{"arch": "wide_resnet", "model": "image classifier", "dataset": "photos of plants, animals and fungi (iNaturalist)", "train_examples": 77898, "image_size": 48, "crop_scale_min": 0.7, "horizontal_flip": true, "translate": 0.06, "targets": ["class", "order"], "num_classes": [15, 67], "norm": "batchnorm", "activation": "silu", "depths": [3, 3, 3], "kernel_size": 3, "stem": "single", "avg_pool_shortcut": true, "widths": [96, 192, 384], "mixing": "mixup", "loss": "cross_entropy", "init": "torch_default", "residual_init": "none", "optimizer": "muon", "muon_scale": "original", "lr": 0.033, "momentum": 0.95, "nesterov": true, "orthogonalizer": "newton_schulz_5", "adamw_lr_other_params": 0.0024, "steps": 25700, "batch_size": 64, "epochs": 21.1, "lr_schedule": "cosine", "final_lr_fraction": 0.01, "warmup_steps": 2570, "weight_decay": 0.0, "adamw_weight_decay_other_params": 0.05}
Rows from block 3, named by matrix and row number. Rows with one number belong to one channel. Each number is 128 + 24 x the weight over its row's rms, rounded and kept within 0 to 255. All counts start at 0. Numbers have three digits each. After the name is the row's rms in percent of the matrix's.
# convs0: first 3x3 conv, stride 2 (model.blocks.3.convs.0.weight, 192x96x3x3), inputs 48-71, a 3x3 kernel for each
# convs1: second 3x3 conv (model.blocks.3.convs.1.weight, 192x192x3x3, transposed), outputs 48-71, a 3x3 kernel for each
convs0.82 100:124144092151135136101157135115123120149171123141158120119117138138089131137067123131168149139154148122119156154159129177132117143125080143102099138114146112127145133163145173128122100085101121155166057104179169118149116145192093111153102149093096103113089104120127114117143164160152118159160107133123095138117125122127094096163165193148120128126102119106169134142108101094142109095138153086151133159131117091096101080075124094123109104178166136106125102117106137107090110138114118137108103124106120145135109146131134130153144111116154115118116099132127141126129135114136147132147130140125115102122140169135121149139139107149158126143130129098135080
convs0.83 102:192137097176199145148142155118141141132122146156112134123084124105140119144143090136127149109099127105115136085098107107078119121128103137098149109105142114110096147138134111116121118104111125144127119090112139140131104167157096159171131128128088161169134121143148101115111114133126099128091127122142118112131110125094158170170165113098140148134087126174162106084132127130108124139098087137096116164103121122163115135160135136123149123145149110112109123109131145139117138142099120177115134140116137133120140115124146135112147116136130141146111135168135106124112109109155134137117107143122145131136148112142140127122136113120151187123077158131133085
convs0.84 093:121131176124140138134169144136147103130129127116151140129135115142138063136138157141160139187181168104124143131106110129113117130137115083133113107110140093105119144122130115109156138120140107067047145194153160170207141190164153146172111126141109147143153150140140163117109082115114088095126100092117125108157114137148105153090121155140107133130138125112113118113121149117133126115142153104145114097110115141152127116144106161155165107168125121150150155148156118123065121154088149171130140095133135142124117111119122110085142127105121107134145067096162122139132165151154167173153133161110144178161132149136142136120156141097134137108108105154131122
convs0.85 098:139139118133116103116150135129131134108127157139096129125116165121145126118139127115150121132167130129136103120115131118156175119126159127119167148127139155146144142131112148146114125133132166108057221189121100182129176188146142189138082152129102136128147167102162131110140108093110095104154137132106094127156115107150132100134148106149128134132127139089098118068098100099122103072083095148089115118128114097127129101110123086134123137113088104115121123102123136136118136110134120118119112103128133088128133108116147121118123121133124134135102151148103118121135120092146125135103132150125139143156133136152161107095133127129159174073111146141129134
convs0.86 100:141110104138079111101124092126082105119090129136119146108134126128141144122163134100091092100068095081062128119192147115139150109146157122117156162143166138137115194150158135131158130170126146135087129148085155107090159145160156154121117137140144160134159178099151141080092116099139154144173155128124095100117096124115149129110119120128111138139139149081137140127105134100160134137137154162172157147146127121117106138137151091147117162169110167133144143120108093121124129151128107101156128125145133125127116152150109132111130142153132135124139109151098146140135122123120108115103131117119107093132124142097141157124117123147101102129057130108093128
convs0.87 098:115172173136158157113137126155122109135149115143140115111097137118144177132186149119115096134117079167086093143160103151143109135130128128112105131140141126112128098119113148126133117128128089089098114113067133147104117123111116109120118102156137146110157139125160139111162154148168142137140113110164155125124130148122101146130149149146141101102111116092093108078134129106124168135157129195173120166115073110118151160182169168187129155155140119129124122120111119124124101113146097142155119104144129140144097108118107135107120132152123123141094118125143159135176121102132150124131184131143133090082124181094153167085165191131101094112120121123117113
convs0.88 105:150138132152133134144088107115121160124137190145157168118097088119119132120133180137090103066104163086159171125147131133128150118113113140140142131132129115142139103171158167153135151131105120096139123123144171125136106122186127204193174181166142187144120116134060101119106095114129117154131135143140122143145116154101105116098111140101128127111131111154126144135156100104113115097103118119161162160154082099147164120148132139127087102101086128123122153131153105148105133117127103150149131139166131158152142150135119089111113117124109143133166168134150131091142105053123131109132125127110126108141119164108110137133140141086145152154148126144121164
convs0.89 103:134104106093119091117089107133151153144165170114119117176135113132164133146089163137118136081076063089132103136131147155140133142111125128127103132128111133133125137136131106098124116122136132115070152152141118129126137172153095121145143143123125114155116117126127103111103086074098082059115143113178141153111125123130138110110143138120118139100128132181168141128143140131115097138152168120136158192152141128124125147114166085144130110124103118099124094154149132102116114116117110118129103130114142146132133158168128101108163133092179162157120141153115124127095091124118109133107140117133122161114101113091082088128144130108126127095124145084130116
convs0.90 098:118144109117152108119124103167143111133127117108144118136077093175086067168134060111129142125095132108090163161152139119137134133145170148162166145142163130094130137093116110126106116110105120069117149104165118083131117135131124131108140114129103119104106137109148147129175120102124137164111138164146084129156110107154112068131097100144136130108153072119165137124134133126116119125125128113121125103118112135149145155157131124127146152134126106123145165149099122149155148092147156094087119147139075117152097100143116122121127141126140118111121124132154158166172131178154148110168115110113113138122157142122139155136113126126167161143116163135113161
convs0.91 108:119132154150097104154112098138107093142130077169157109136209135113167178153147133135104083106123097131116111153118124154099077149112065135139100128147123127113130137107116110081122129109116119139175170131110133139108136166129124146122143124134142119130117122120111112113154124126115133135112115149113115184140097135133137120148104104093111102112098112112111102130112113141143126169117100137126076153107119141146086142103086108153149094119099141101092114090115062159185098057186158120105137113109141123109147134139135108104105129131148128106137133099128136125134163122140134116123084096115117089079115133100108120130114099117145122122126113093111126
convs0.92 096:150126123151157195175184195148131128152125137133134127141110129106137142158131121106107110119115123074112103165161184128139196149129147077104115093116146098131119131136145122160170158161172143133144141169150139167113124130152104113158116110173142130135128140112083093118131156111149168134136161155123105133118066105146071103160193133106155133133184123141138146101117143118072092130133118119119101135106129129140108093099115074102102138148123123102096096129133141139117104137134109099134118157145125130094108115119129136102119143139122146137128130134138142127110112121133142126123138116134158119110118138118164152116129142110090125145168128152108123
convs0.93 103:121142093094089096118113089149152158136116133112095107109127142119150203149142149138127133141105109158128135126138126138145130137124137144141150123122113121082107118099107136143101128136152126175142141136147160141140161168123130174176104124156103128104171134138159151079124114104150158131129182170140131109109098088110122098126111112104097101080124095100097097154147130100119145156111103163133093140109125150171134172157121141163151153151139131169151096113108128109127073114144119119147122107112101116126098090108106122116104130149114146141085119142140118115145137133129149152140172154137107128161126136145133147093110106129135132144097074133098078
convs0.94 105:161164085118147121133120135149160150202166141123139123118121170096145127130141158114076054111093087171177188143129118116116126109124122139144138088120111112127113146104116107134160159142129116123102126083115119154172070089144106181224158206215157161133106134090058057093133135163156128164129095131160103136155135140176089112134119109113114096149121141120143123118130136137129148136124086141112123120121137140086097103120123170154144117153127136113118113130140120138096132132137138110127154128130134126110128115136142143114098105115087107128140114098097128129126119146120094108112119138166147167140098132128128143159161131100087100124111127117144111
convs0.95 099:159205190163154135123110104134095114125138110112167127155176176142127142124102089142102097140125149142093088130114125125145152143142164132122117110146170114129131139131124126132113161092132129185172151145176134155113169123153115133148123126154175153161162134133127138102137108167109126148135137138112112121123133128126142120173136148124133118134156113133162172124114115115092120100096110091124110085094090139109108118172147135119151163129158136138182138135137164128150128106129150133116146152117121160112133136141141114118144121121160158118119143103146135126152131157086160180153182129133142128108148144156145141128105097149110129130128094132120133
convs0.96 110:096147164115127112113100103103144170139138169164167119154125103133077073117110099187119072123080105065105163110133140136180143154152120145150152135122108137107113082077131095154181141178132123118098104137141124129126105107129122109135131129144096113132164175112151111118090107127116124139117109137132152128126129135118104114123125122162131116151142120177135133138091100129113123095114161122137158115148157092102106091146152113113118132127143092113130115123170122120097139106134132121129137107101119120136116137121114112093080095129111105148120140132168155117149156092128120138133172152164120110113107124103105137127119135125132116139137093122087102
convs0.97 101:117138118108137140139148161102095120144097097167106113159114101147142125141137125115109115148097114113160144158109095112131119120115105142127075141130087162096110115122129108129106113108101130123119137115069174120103127130146068133137109103111125066104167149089149178154184166069162221155078174146165179112126144159144117174129124164108146153106116112167137154122165178065123122118167161124131150082109145160159148119139152129132133114082134088112130128098125171135137102113164097108149121137143104103124140105111138180143106156162136117138169079122137106105146121104143129101118102119138132174147174149118177177115108145124126117123138131160118129
convs0.98 102:110127106157157082147110107118124114115150135121120125129146125148125143135129128089133114120142112125107079186140129148107098110082095112120121145132108168116095098128115123144112140115123104091137100143103108141108117148153123145136116107097139124090124084142098127180133112120121095119083106110132104106102128135126146118104131160162174136124147105100123134095155135161143133161147119160102108131131093119153105152105104102125112156150136134131116113103110139155090111125108131103126117133122108139116116109101157117135153115109119130111124085073137096093073117126195190123157119145134112138118150108136143109099136142112183135143176153105191124
convs0.99 101:151132143109135124127124132118106104122099124079109138178174143179132110124119114112106079106097106141124160139169186155156119133119112110105126089105132096115157108124119140123141112135132126090084070076122123153175116099132132138118165134149153180152146157162112060105110162144105151144122160144134124136127107172127165141134109126104137105131107077145108116123118171138119157135114103098153166145139115139149149150149188140183178121139101141130079145106127149140140120142132132135113103092131086134153134141155130128133163129161152143138120113126145118144108127136163193122143087100108111141115110104112120102128119139110101116116149135191165153
convs0.100 104:113127151130109092087097114106135136093113145142104092085090137157152110090111126142161133128120155122139151122139128077106128112098119134133149131118128124102128079116130142102137121121136126133106122128099102102162088111103105136102136130163139173145079141117091155125156151125080103119103078083128145126079113111078086114117133171126137102118139142109158157159127136161108130129148147153144166118113163141130148115129112095119103133129147126161141146129112084123140144120092105108176126144166150128109117106103100102148103122108128148157150151125136162151136144149100112125120107128089117117111109124132156121138099096083107123121130132132131130
convs0.101 101:138109143075131137155121138139097126173157138146128144128129134135112141111132140168143161135136120131116097122104145082127165097105137097109160108098131133132129153145104117095112132117135113128121131190148117166136169153127175149117152133133072088079125150130144162182127141145119133124124110102139135152106105131164142129145117117091099096122102131143149123118130105108067094103106093119129088151174174123140128072109139136160158116116124136146155125132136122072117094107125128101110100104123104105107118111128146139133129127095151144128107111124102111147104126106130152150148122103107141120151157173133122112107082099134152141137115136102096162
convs0.102 098:126142166157165133108110151157126132130111101129127130107108101094067135091104100110130116149136120115103115121123125136097125118112130116102110099110121128122120127133165127131115123137130140115136132107132080125131107112152123089124137131141116104120095119125158158168111148125140135157099119124136120154144135124123122114096106125168157131154149128116128122116119159101157111127124102120132145120114131122114130158116122103115119088096104139119092152155095137147142120133092112103114135135144122147149149140145158174181127140148100091107136122128131113106136132118103113120123113099148149140136126114156115156153103105124130088168148151133163161
convs0.103 101:115141146070106157091071138129150184139159130150156123104126171090141134067140149097141138131130149112118161143112129107110088137099096088132136097097130110127141179134109118081122107127120124132129135150167089145138145185128154197150119116098158130110125120137115147175125104123163128117129153132129102148100101139116119133122164123127154128119118135162122100175145119152131123118162138162139110100139115123133135133111121126104118109137088126122122141149133148163137141150158134117148127127135150119143128149143118127126126117111121125163123111138101149109136171144119142145111100122156117106142103090100113094105111105121101130140127108138107091
convs0.104 097:180169150178137128185152072138142114160151138169141154097086108071064125072083134109081128134124113120118153138148124149099122122103097141109134102130128121147144142151119191126101142103097127123085074075117084106119151118119160144147108153164124191158155162162150169151138144124140136170136131102111081101088068100091087119164155115163128101112121108148115112174134147140106113158126134171148149136103127124133110128146148174157148144097135131097114107126145121110128105111091122130097118102100117125129122121127155127080141150115135123101112076111126103134099135140102135168118130134115135157138111084110127143125140114172116160151157133145166115
convs0.105 101:156149147091149106143108116156151172158141148122122103106134144089122153143118097130108139085122173105135183183170129167146113132124110130133098105140136081120116171133155149166131122170136121140097119141106126165144128130118142140121107091087134148114145118078109082089110091102150142119092124149069089097129135114137131135121162163112130151107123176125142134145123125109132135102143150171163161176162097119166145158178155129128112102118141143152127140095110151112137143148145130162157135166168124162121131144132134145130106133124177163181126128119116101114097110095167149193140157141143113105129096128100117153122112133136128117127096092114105149
convs0.106 095:175141146214215179167193170145146138151127152151133135127116102139119103152110118173175125143138140171179128167175155134140111151129106103117143068112124080084129112140136104134157114134134099107114145110133157187078122135133141131131139110098137120103136118115109116081098163132091130132093125117143156139161139141133133145154123108119104114111127134169170122137138122146149092114137115123123119137104082135161117140149135133181143161138121131135116120098105111163117152118146173159132110115142161133134120141139100106129085118097127142144115152121134126104128146101091126148171143118125126090155131144116121119137135114147151121140130152111130119
convs0.107 099:149140164138149177095116149127136172142178165118121162115144134131144097134128142162111116133134129122127143137125137081124120065122108076090159108110129151120130160124112083125111145101093152150090173165115135171134132157148150138131131149159159150146127132171116150123141137108121106107129081117132093114122121120100110119129143102154112103139119120127099106145112077124119117122104124096110129126095116121118186148150132079158154152109137124110113110133115171131095166148084144130101128129122140119148113136147139121129125098105139117105075127156070126124098120145121132138130186139154148076155109113150107114153132120147139163167155143120094138
convs0.108 099:106183201112117113147126159130123107125128089106136160129170148138187173151134137043096145150144142118090109073127110135144164151199131117120163108117132115105112118107107095167120125118110146141131171136106089104113100176175183182111174142114136096080134138125153151172150120095112100124111086107112128100144103126135138110099079137115127182131172178149111085136143123108110098137093113127102139099149131139147132116189134166134115109112126083137137141135112124182163168178149133142145127119112144138119123124144094104122125151122127115121094070130104139116132121123121126103141124121157146117135144122141133090124097091135107112113095108134150105
convs0.109 096:101084137146071097130056111127113104116117130106124149146179131154143106131147126124113106114106113106089126140150145171172128122170151143130161142127134157106122146151154198156135154129153133136160107124159139145108121109139125140136120130127115133157097129162092135145154110109131138115111083100122145173100103122107102134104108108108108108129091107146114109167145136150133128132129132141118110089083090130134168156125136130140153124118102143097090097093093132126135121106131117109116124107127122144147138113135139133143153159121158144148122170108126151153126152151143116130105079134134103120191169172186205183157170159126125134152130135105151117
convs0.110 103:153145153167118156148123114124128126101128109143126119165147114138187150126118100144116155122134125131118116137131100155142103161146181140129136098130130074099109128138082204141117175117090113147144125136153154160163128177173158165172143112149154133083135116108152148121127121140106119089171162147133127123101132108091127129135132134135168152157136129145148141117149166082151138121156149077105133144106101120117144116119085089117128131112164149146154139118115115142164118124117159139101137112127113106122129138140113093095130126134125160129134152163149152153172100163128152141157147139146136139136143139121131135133097143129155193142124174126105105
convs0.111 103:090113078147127139140146153128136132123146148154144164119112138118144137123097095146171146141150146144132146128159141140110113135134120136123110118139137130128121098132118138116112086136106115129102145130177132142147171140161101127131127111091085076093104106139112116162115123105121107091109091112105090111129138116139107144123105120137142145132160115101115102077085064135115118120115135122168149157168142128111146126152131139149133122085104130115136151150140134105141113125104102115089130146123117111119137115139108111118107114120141136151190134140142117125101085125124114106101081099100077090079120124087088116140137107152113102229149181189191148
convs0.112 103:174146081158146046154102102096141185092124158123131156122119115130127128154174122132144131139126141127135142102114151119089139143103137123123128111135114110110084105120136087126106104127120146131155114114126105134127088150147123153110132130120084088166061125164078139165163179164145180154114145149187154152196168140146152126141103126129145116151126115122153129107106101132103105142160143131117138147115087131146133117085118120132115170177136150163119140155145152134118140175126147104126109140137110127156104117130131106151126124147119132160122169125135150103119127118122143120096127122103123117137147121131150144125124126144164138168148118147130101
convs1.82 086:158145132165167116136146101134145135133155121125110105142162153101168168144136109131113120112106116101089119132138144107123138130169162118132100128095102119095144148105100162127099149144115163146162138105126134091111153133140094081099088127126127154114102155117134155137174130121142143109156115102104097097144151123149118146110119152103091066152120117148128116175144073103122153157144143136137113173160103147143130151117141143153123144138146127156115098131117111124110100131116150113116109119071136143112115128103107129123143133108119129105121104168109102153168142197172144113176140134163140093174137124158171124112188115116148125103145156127175162
convs1.83 090:119153176142136132143121118149172113128135144101113148122148143132125173118101129148139121099132132107136114123137104081139130126098099120123108119124124141160109098112092113085114145148101122127187104112114140114157086104101095126101097113143133120121161117100150156128160172146117127137105094139116093140120089138127078126165175115142175202124103165148118122161170131147097120149176139111132134114139160152155159179152140135169155115111089135142131106108083142131094103102101136084143175148115142164140128118065133106118125140116116157103154137126113109199123111137159122120122134157130141150121127161099136091089141119123147174134142164128152181
convs1.84 093:082101161124134136128101114106148123108206173142147144181193202133138175151150165096148158111115172156156145151135148123144146163127115122134129128118114149105113127086116134090133135117136140138180149163137119117115137140099144107127130128129131156149162130128156090149107128122109122128122127118121128149098120213082106166127166164131104144157170162135130082136166088080154130114128124112135150121116140121120136120130133122134132156196179146163198103101121115108105103120092090097091152173144127132118126133120131108121109118111124116142152133129148105142140104145125113115120109088128140121109139106170148090131119079188116124149099112132141093
convs1.85 089:127106114125115104149112112106123111117172143128116114158146150157093097148122084124154155126109102138165107119161119091151167156163146131132150138146132124156109091102089116124139112118143100120137092124128109120103144153140158146118132126153135168128118126158106130178098122166130116176138147143085116156121139129138103122116165162109121121103119101127112112124164128130140150129154148099118163092121130112123125157113102130164108091163136081070125112090099114133114163174106197187144150148097125148107116129122165127102134131070148140105162173126158121094132145115112112124135109112142107116119170129141236115113136098166095137198141143139138128
convs1.86 096:131114115110126132119128115113130128118131139099110125166152121088130150091096148117130127092119130111102123157171161134180114134136114103085097119127118128140119120107097132135112147149123136110130169126108153125120111086120148102104171116156131128116118144145096171133126152125150130105117114122113128132150163139119141149146134122118122107137125105166096111149134094140109088127121137125096157121118134156115140156123136128094122124116103144122117155138110102099123130139113160145112140086087136090095130103107122109128112150175139149110111137128147097100098096122152142115125153146095123144132133117115152156116160095150123134139111127150099158
convs1.87 089:143147122164109118163129115092082100088111106145091086094151121106105137128124103127104102133127121144139145143121106144142121101144077128106096124139152131152152084114109140150116151123151109123151060083124096112116086078110074121107142094136114104091095088096077101108123142109136108096114085093156108109136143112121101136110092141130096102145145161120100170135125117122080114134096112147089106153130119144140127141137155111118162117123113126106062126154096117098121145125099146165141096108112126124117111120088085149192121140200132116122136133100114136099106139059099111116090112118144107092139131135106129127119208104116164172117129152110123113
convs1.88 110:118119140155165099160124085120136146128125158119114116124172163147091150126075128123132128085097113099081116130121170108132103103107152124149113146124121140121135146124151130182164160136138132115127124100130157133139150151146142156115105119102131132149077145158074104113140134122083100105133166111103140140145115115137095138134147107130131154113180159147113055175163116118126143097124153129148166102122145150125139147148147138108133142143132124133117094133147144152157118122130122144118135157145135132102170134149140145122123136144125100088143128127118105133140160130095121143097124158089137145158137082109133116094132120162106129096115109149134122
convs1.89 110:104127125093102093077100074121101084136117127145117127130114114150113092130145125128165145132137127119132098166124149098135134125138094133139157104116115070091101112125172107105124099085112138171152138146140122158145147120144165114102168097086123097146125102089125112112136154136153131132124092096102090118097104107099098125180131130159195136135179149086083066110111054147149121141130142127104147091066100162145121149134117140129136116148140122150141091129157140127112090125111074109116111155150137137169149130140100081102126104111122124147150124100137153148148140122153126135141129125142131129137095105081108093139128090108072083118088115135156132
convs1.90 090:122109140110078133116064105188114141154156156126124137105141092132132109121155131101114147112104127108109139116164204117194162167193184123112120136155154167151127138139134142114137166108109145141096152113107117101059131161162098141124132131110150138120147128135160136183138116119071133125123129120127162150111127171117130140161170147125139152106115114128122113139102072139138143142160121132121126135108109115107109105117096135106089110103118101126127118102126161108099105087090100096086123142106090089106107128129144132103113139136103105153142122124139123111157127117109103135103136130067099105129133153126055126157086137115118159121107146160123110
convs1.91 107:136155175137172185138179183173120138148145132160174145104136104163155095146155143140106155110131167128128111108115132096093102093109095124140151136105113177162144132130095131131150120138121095120133094141163144122162154125147139122120109111116108131149156121132103113109196130147152126133098125105156134104130114121144149130141152181144183139113140156114138111138158129139134136170166107174143133123109105117098098098135131135173109120104148104111150119111135114151111120132123130136159079109135095102073124105137131109162104113161119120125133141146127140150149080154146153125126131113138144115141144179120137114153122098103101153146173115151154145
convs1.92 095:172179170131146137099118128150115124127134130118152150168164124147183168140142122108108144110083106133115128153118089158123095150118103099096063125138184104148126086121117062107131085129154146112142139115151160110133084087093106136150171181143122152095168155129157141118158119128145139161108156149123113110121148153133161170113156131134093098129118069118106123122094133120108136137128097159149126119135129115121107113113103132108107122103097112139141104132135164146171181174185185164165095126085089125105118141119116140132114122154111095110107092130153119130152121096111139155119138133126149117111165147118134107134147124112137128142125179132106132
convs1.93 108:122129136119129130115122119124132117116139108133140143118111128129095128121107124115083138120111067145155122121126147127166130130086098135130165098105137123125127101146205104168219110121098125181138131122145145135122153135065143143114136127127146130115098095149123140152170193153113145134127130113123121149134104127133093138118133148134152141132152123162141122103107150131078110136120145137148201108110151106102117111120112122110135114191138116160158102092084114070081116109055073078102157144135156108117150130127063104149085071180097140149126142114158105074152150108137135139113141125134125150097160137103111122146133114133109080072085113102081133
convs1.94 117:132117120132118118075064105128156121121110116080087122114136164132122108149107123136139147116093112113098118142139163123161124124129128117103091092114138126160145083109110119124118128115120182168115130160110196199134149099107122151133142127118145156139126163125150132141116119148073118127145153139106087099128098089125095115116120123124120140143162144135106075146096086133122119139144132118141149119146162114141103127134120158132143110149144098125103117134154073123108142134125192203159142148131182175115165126112115126130122129120127139142104114114095129083103118081136148144174168148143138153136161090155146089129107122131121092102098089122122100
convs1.95 095:139147165100097110089113106097122103097170181111147169147168160131130144161158140104149130144099128149092141162140132114119112136123117107181170078115124125122124123088095102084123131094119158161167128159116147144123104170137133079116099096119125154123111149142117118154121150162145142168147120104125138123088097133092083137090093103130123097184177156140100074148198146117141140147144153142132098170146086144120131127165154124119124160156131091075127106101083163097106113110088119085125161165117118125118105124140110120127126129144099161154121109161094128137108126161154128111124110135129092091148142118136124120134134118181169161164131133194168132
convs1.96 105:114142156143174115138120136109109118138153153105142152145126167133109155125132167135139135133125120127110121131146132102093127107156140118090138127119119138088177147117115125107113127121107098087089117077112085092150110116160104094123090107153152147124129128137150133115129125081123132076131126079133101125124066097128102110150146162123154163140149147124109141167143122119136138145147159132127106126113098107131139114113108112123141132114104122101128108099120131107168109136128105109095092108163131094104115104132163134144140117121107110079114084118145132150150183172126115128146155142138164168125143077074097115073134116126126096122151136121147160
convs1.97 107:117106124156103119150149157149141151109138132146149120112110146162152138156113142117121181138108147144139112109143140101117086121100109163140153154111139153108129154181153123189183130107099171183153104166145124142124159132091166109131112094081107118118093109111077098135158143104125143132113127129118132124164105130189170145104119111121137118153114154116143126140169155086089140147134115145125144117105140108124126123152145101106118142093079109182131110121170145115117145134143131134143095152130109098119138146129106121149078125171091137130131172089151180121141126107122135168107140141134141129119155147112120112149149151173092121136092101104120120
convs1.98 092:120146159143142145141149142167104099126113113127107097107172123138128114150130127153142153131127133120103140117109100140097117144147155112082075106096140112148143102108112088101089115126136152123120179168133150148141081092154098115149146160158097100108132128136118143141177130076100100096130122113107103111146126103137153133101140164148136136138101142154096112174141117138175105144160140152132132156177124123094129128091126129145116134116109123125122105142133121129109138140120176152168155129122125123111124123104128143134112150100108104098126094118106092161121110138117113108097118110100133135142131170158115171141124175124154132108146089116104113
convs1.99 107:102124107141138114148148114125116096131121165098113085108123101137116084146111139125112119151148151137140182140160158112151188116177161130151100143116123166147124155135148167108095151152105124108108101146145081130104151124178097155175109098139113121167095101124076125128137096079112143077110134109147131113125083088096092120109121147152100129121185182112114128115108155125119139139128128167106097088166141146146126132148123172175190102124151101095088110092090124158138060113125083122115106147127097114114179146111133137160089126166102134156153126144141118143137117147133131143131109119124116132127085102086096129137147127132107132152132129148113128
convs1.100 099:123111125085097107134098102135137145141137139154130115128140149154117109112154146103179141154112126181139136095079057117109109124115129153145110120117131125149134122108105133126138146154149148147164088085100101105137136145140140157144143106100172107086145116134116101146159165158156132126111112114106126111077091098137151151162134194168154175113102107158105132164129133073070125152146121113098077092077082127097119134128159153142177112181159160131121111103111138104102135104129094098106171123147140146166117137116103098155146115118124112123161154166155134101130153115149141139093063126117078115140144144121118108119098152112139124131113113137146141
convs1.101 102:119108110107103090082091098115131141131128181162127126187196188132137131126121115144158126127159148117135149158130131160144150172143149146123110124109129137110125077091093108088093114130128148147173149193139158147130154147161170136155119129140109130129091090120119110146104127116111147125136167161126125108112112128146121118128147149160158129162143144129164109135194114114186125090125130112106140152157137139149113122086144138119096114212179093107137108093064128142095096106066109132108113129149187152155160142127137149130108125115097132142103127132097113112102146147148103110145113108132081085129126138140088086146142129129104109145134120125140136
convs1.102 105:125147148102094107122123106134126138144178169133171131100136120094111133141130138131152176127101139132123166146141175129140134110106108151156144133104117100106108128120177088098150103091120127123128130123109124143121152186135117161159130110095141126105173126093139101135126141118123165118141128138098117146110110129121107112116123133121097091094114107127141158127129114141127151109160167146118161130127132128144156109103131124123133154121111141106073134142096078072073121133122141126133107121100113100132129110113096119127095091150095101123133085146145147120123123096151112144161119122126124118118142166120104126148152130089103118100112115097103090
convs1.103 100:108147140155170165120152131116146112124105089111073101180141135146147137116129118141107123118120110095089068129135148112118114121079106126137151129124115145115150108084131135157151123147179184205175185159122178098098097158160126135120096118124119113144113111110121127071119113137084161105148144129136161138133168143138166087108173148133105088105076099131127109204185115139139121137174172138179167148170129112113117136131117163125141139154149164172180091119124117155095118113141162113139127111092139119125169143149120120147117158109140107072157085142127085165120065172158135127112109120086094117117138116149136121114095093112132131116101082094134143
convs1.104 097:143163123204173090201139111118147173152142176152100140170143141160152147164167147134132128123135168122141144153155105152102117136110139117109122169132127106094116172138137150113118137139141168148141123125138116097108122118103110112079079116100084112109112108150124079123123122102114138112162163113156142154156169161144131124116161170103128116134169172138105118108069109146090095133110125127130143118165098146132128157149136114115107134130104108136150103119142124147125106101113116094128105149122104146116159152145155140079153127090132109125110118122097117160119123130097117147099090151127124159146133091085109144088109094114116157106138188128120125
convs1.105 103:125133125129153103149111103157113135146120131130141146182158155157143103162118106129113125116094124092113135114090077078079085092120105113081080110125106125126135135116135136128133147151154142135154102110141107106130116136146119131119132111128097154189072165198111118150142100119077086096088112096129112142134070067132086066128103098114086163142156124148142148138169135152169133159137151113118151126101125112143149139148169147115146134157136124142128110132137131136156094142193088132169131155173156158142151132095153117116159113107167127107135181077131173101139167129141126120146094118151102084134146127087103147099153138146170156128134137140127104
convs1.106 092:155135146141119136145129135155168134139141138161124131162174136124121124127067063117127126103136130115138135075125102099112134103137138122149134132127099144118119136137124153119100141173128133157121110123114125120124145141153073091139098130173091124137119117110098136169117114116063116088090106127109107124140100152170124126180139107152155128113111114125137168128116112116064118142151123094076126077069115143188150088135121106137134170127126120094107147150104134150120119115123177175144127138152125148125133128104137108132133133141127109121149163090154134110146112094190131147135085115148095146138144151089071131094119130158206168138186173144118143
convs1.107 095:124131141118141154163122140127130120122126124151158107161173167152159160134102138126108124139154141155140142123139124136156155153160139090124135128109106155131128148096140110125139124139145106157167123150159149133103122148164124094159124113153122149138130141116103132177149152180157114141131147122136137107129124125128156127090172183077116178127089122157145114140144116159131108156152117124144121151157119135137158103102123137109096108146140098145176101103102134135131115111115178142128123109174131107117141169159135119145099144134109124126076108121082108097127103120123102156138126097152128139139147139126135168103131137134100144155158131147116108
convs1.108 097:132146132143159163129112143108147111124110110139153117165128124192146124138138095147156135151146125186114134133118163114179146151120123135099122103109171141149162138124119141120174134137175117137113117148134123143096134120154137114126153160137090118123076158153085140144131106139070095148134114142117102121085105105095116125117124102125105110115142148141131100106115098133096109127138125162145109128146089112121079134124100135130103119124086112116141096122173124113150093125127128145145114096132159086088158116097099144144126118082140109098150114132099125123124139133134112130136098077143135139120172111131224102091134111207127111142110110141115112
convs1.109 108:149161149135169165130147159102138139126116133137099092153132129180157107155158125149153110177149139171136121112112117119123108125141095123104116096118099113107125113128166110173154099151164151124149135134148119114125109118113150145127147126137119110118113098153106126137156135137137109141095109115142148109168139120135132152119091057145163112111141170090144144097116122113101125118117108125113077127114104153152117161144161172140175093130142099119146146134115179158133130131121112112098126123156110124143117107124159147158147150160124139169115164156131158107136139100146085092149105101133120081119155142118188160085118112148113137154141139134101105
convs1.110 088:127124116119082113106095110127125154111124139116086106165172162203194147151238166149189123095104110146092122120105103101067107116113119103118127077060106119104152113100096121155111119127143182176160179122100106103132152190134114137135136122144102107129071114148113156133154135112098133137112092111125110109140126146149119148182138106161150163107127146180139126111153133121099168133152160132143100149144112115109138153156136120101125135129121114089115092115168137079091109123127144167140127167167162111125133114104087125128137134111125119138111104165082103156091178157125158120118084114155105093145151161139158135096127133130131143123122118063120142
convs1.111 110:162130107116099094095060108121151113117124128141153127152155153155123153155138145104143135118132151121140126110120107115174163119176165146163116135107092110158141113107092129100103157139155123106100128161128135123101121141135137111159133139161161142146136119129099089126146159136139134136109141130129121142134123114147152122136128124146105119132114101120153131109134136113108124085121138099099154110111117150141129160123129123130135149158142125150153093120112147145170148136125142141114145099101133128118142149137117089128079092144099098158098089100127120110128125105111103142130110102139109118120130121139135056120149137144116119107145155137135139
convs1.112 112:143146114114131154105150102099127123114157120100110131138173116157194169123124139124115149116101100131112107109116132137129135114096113159143119163151124163120104145134133154161123147129117168167154166138129148135142110118131119125167148197182124138180119122124133135102141145170130117115141117098118118131142129101119137143123174131114120132117102139102082114166147121161119113113153117124168167098124103111098170134126172103132127152163087134159167118126136143145160142137148122112140141110093118108101120109134122174148103161140118121137106085135114081180087100175135114130125109126093101132141140111113137109114091079106122157110125122125137132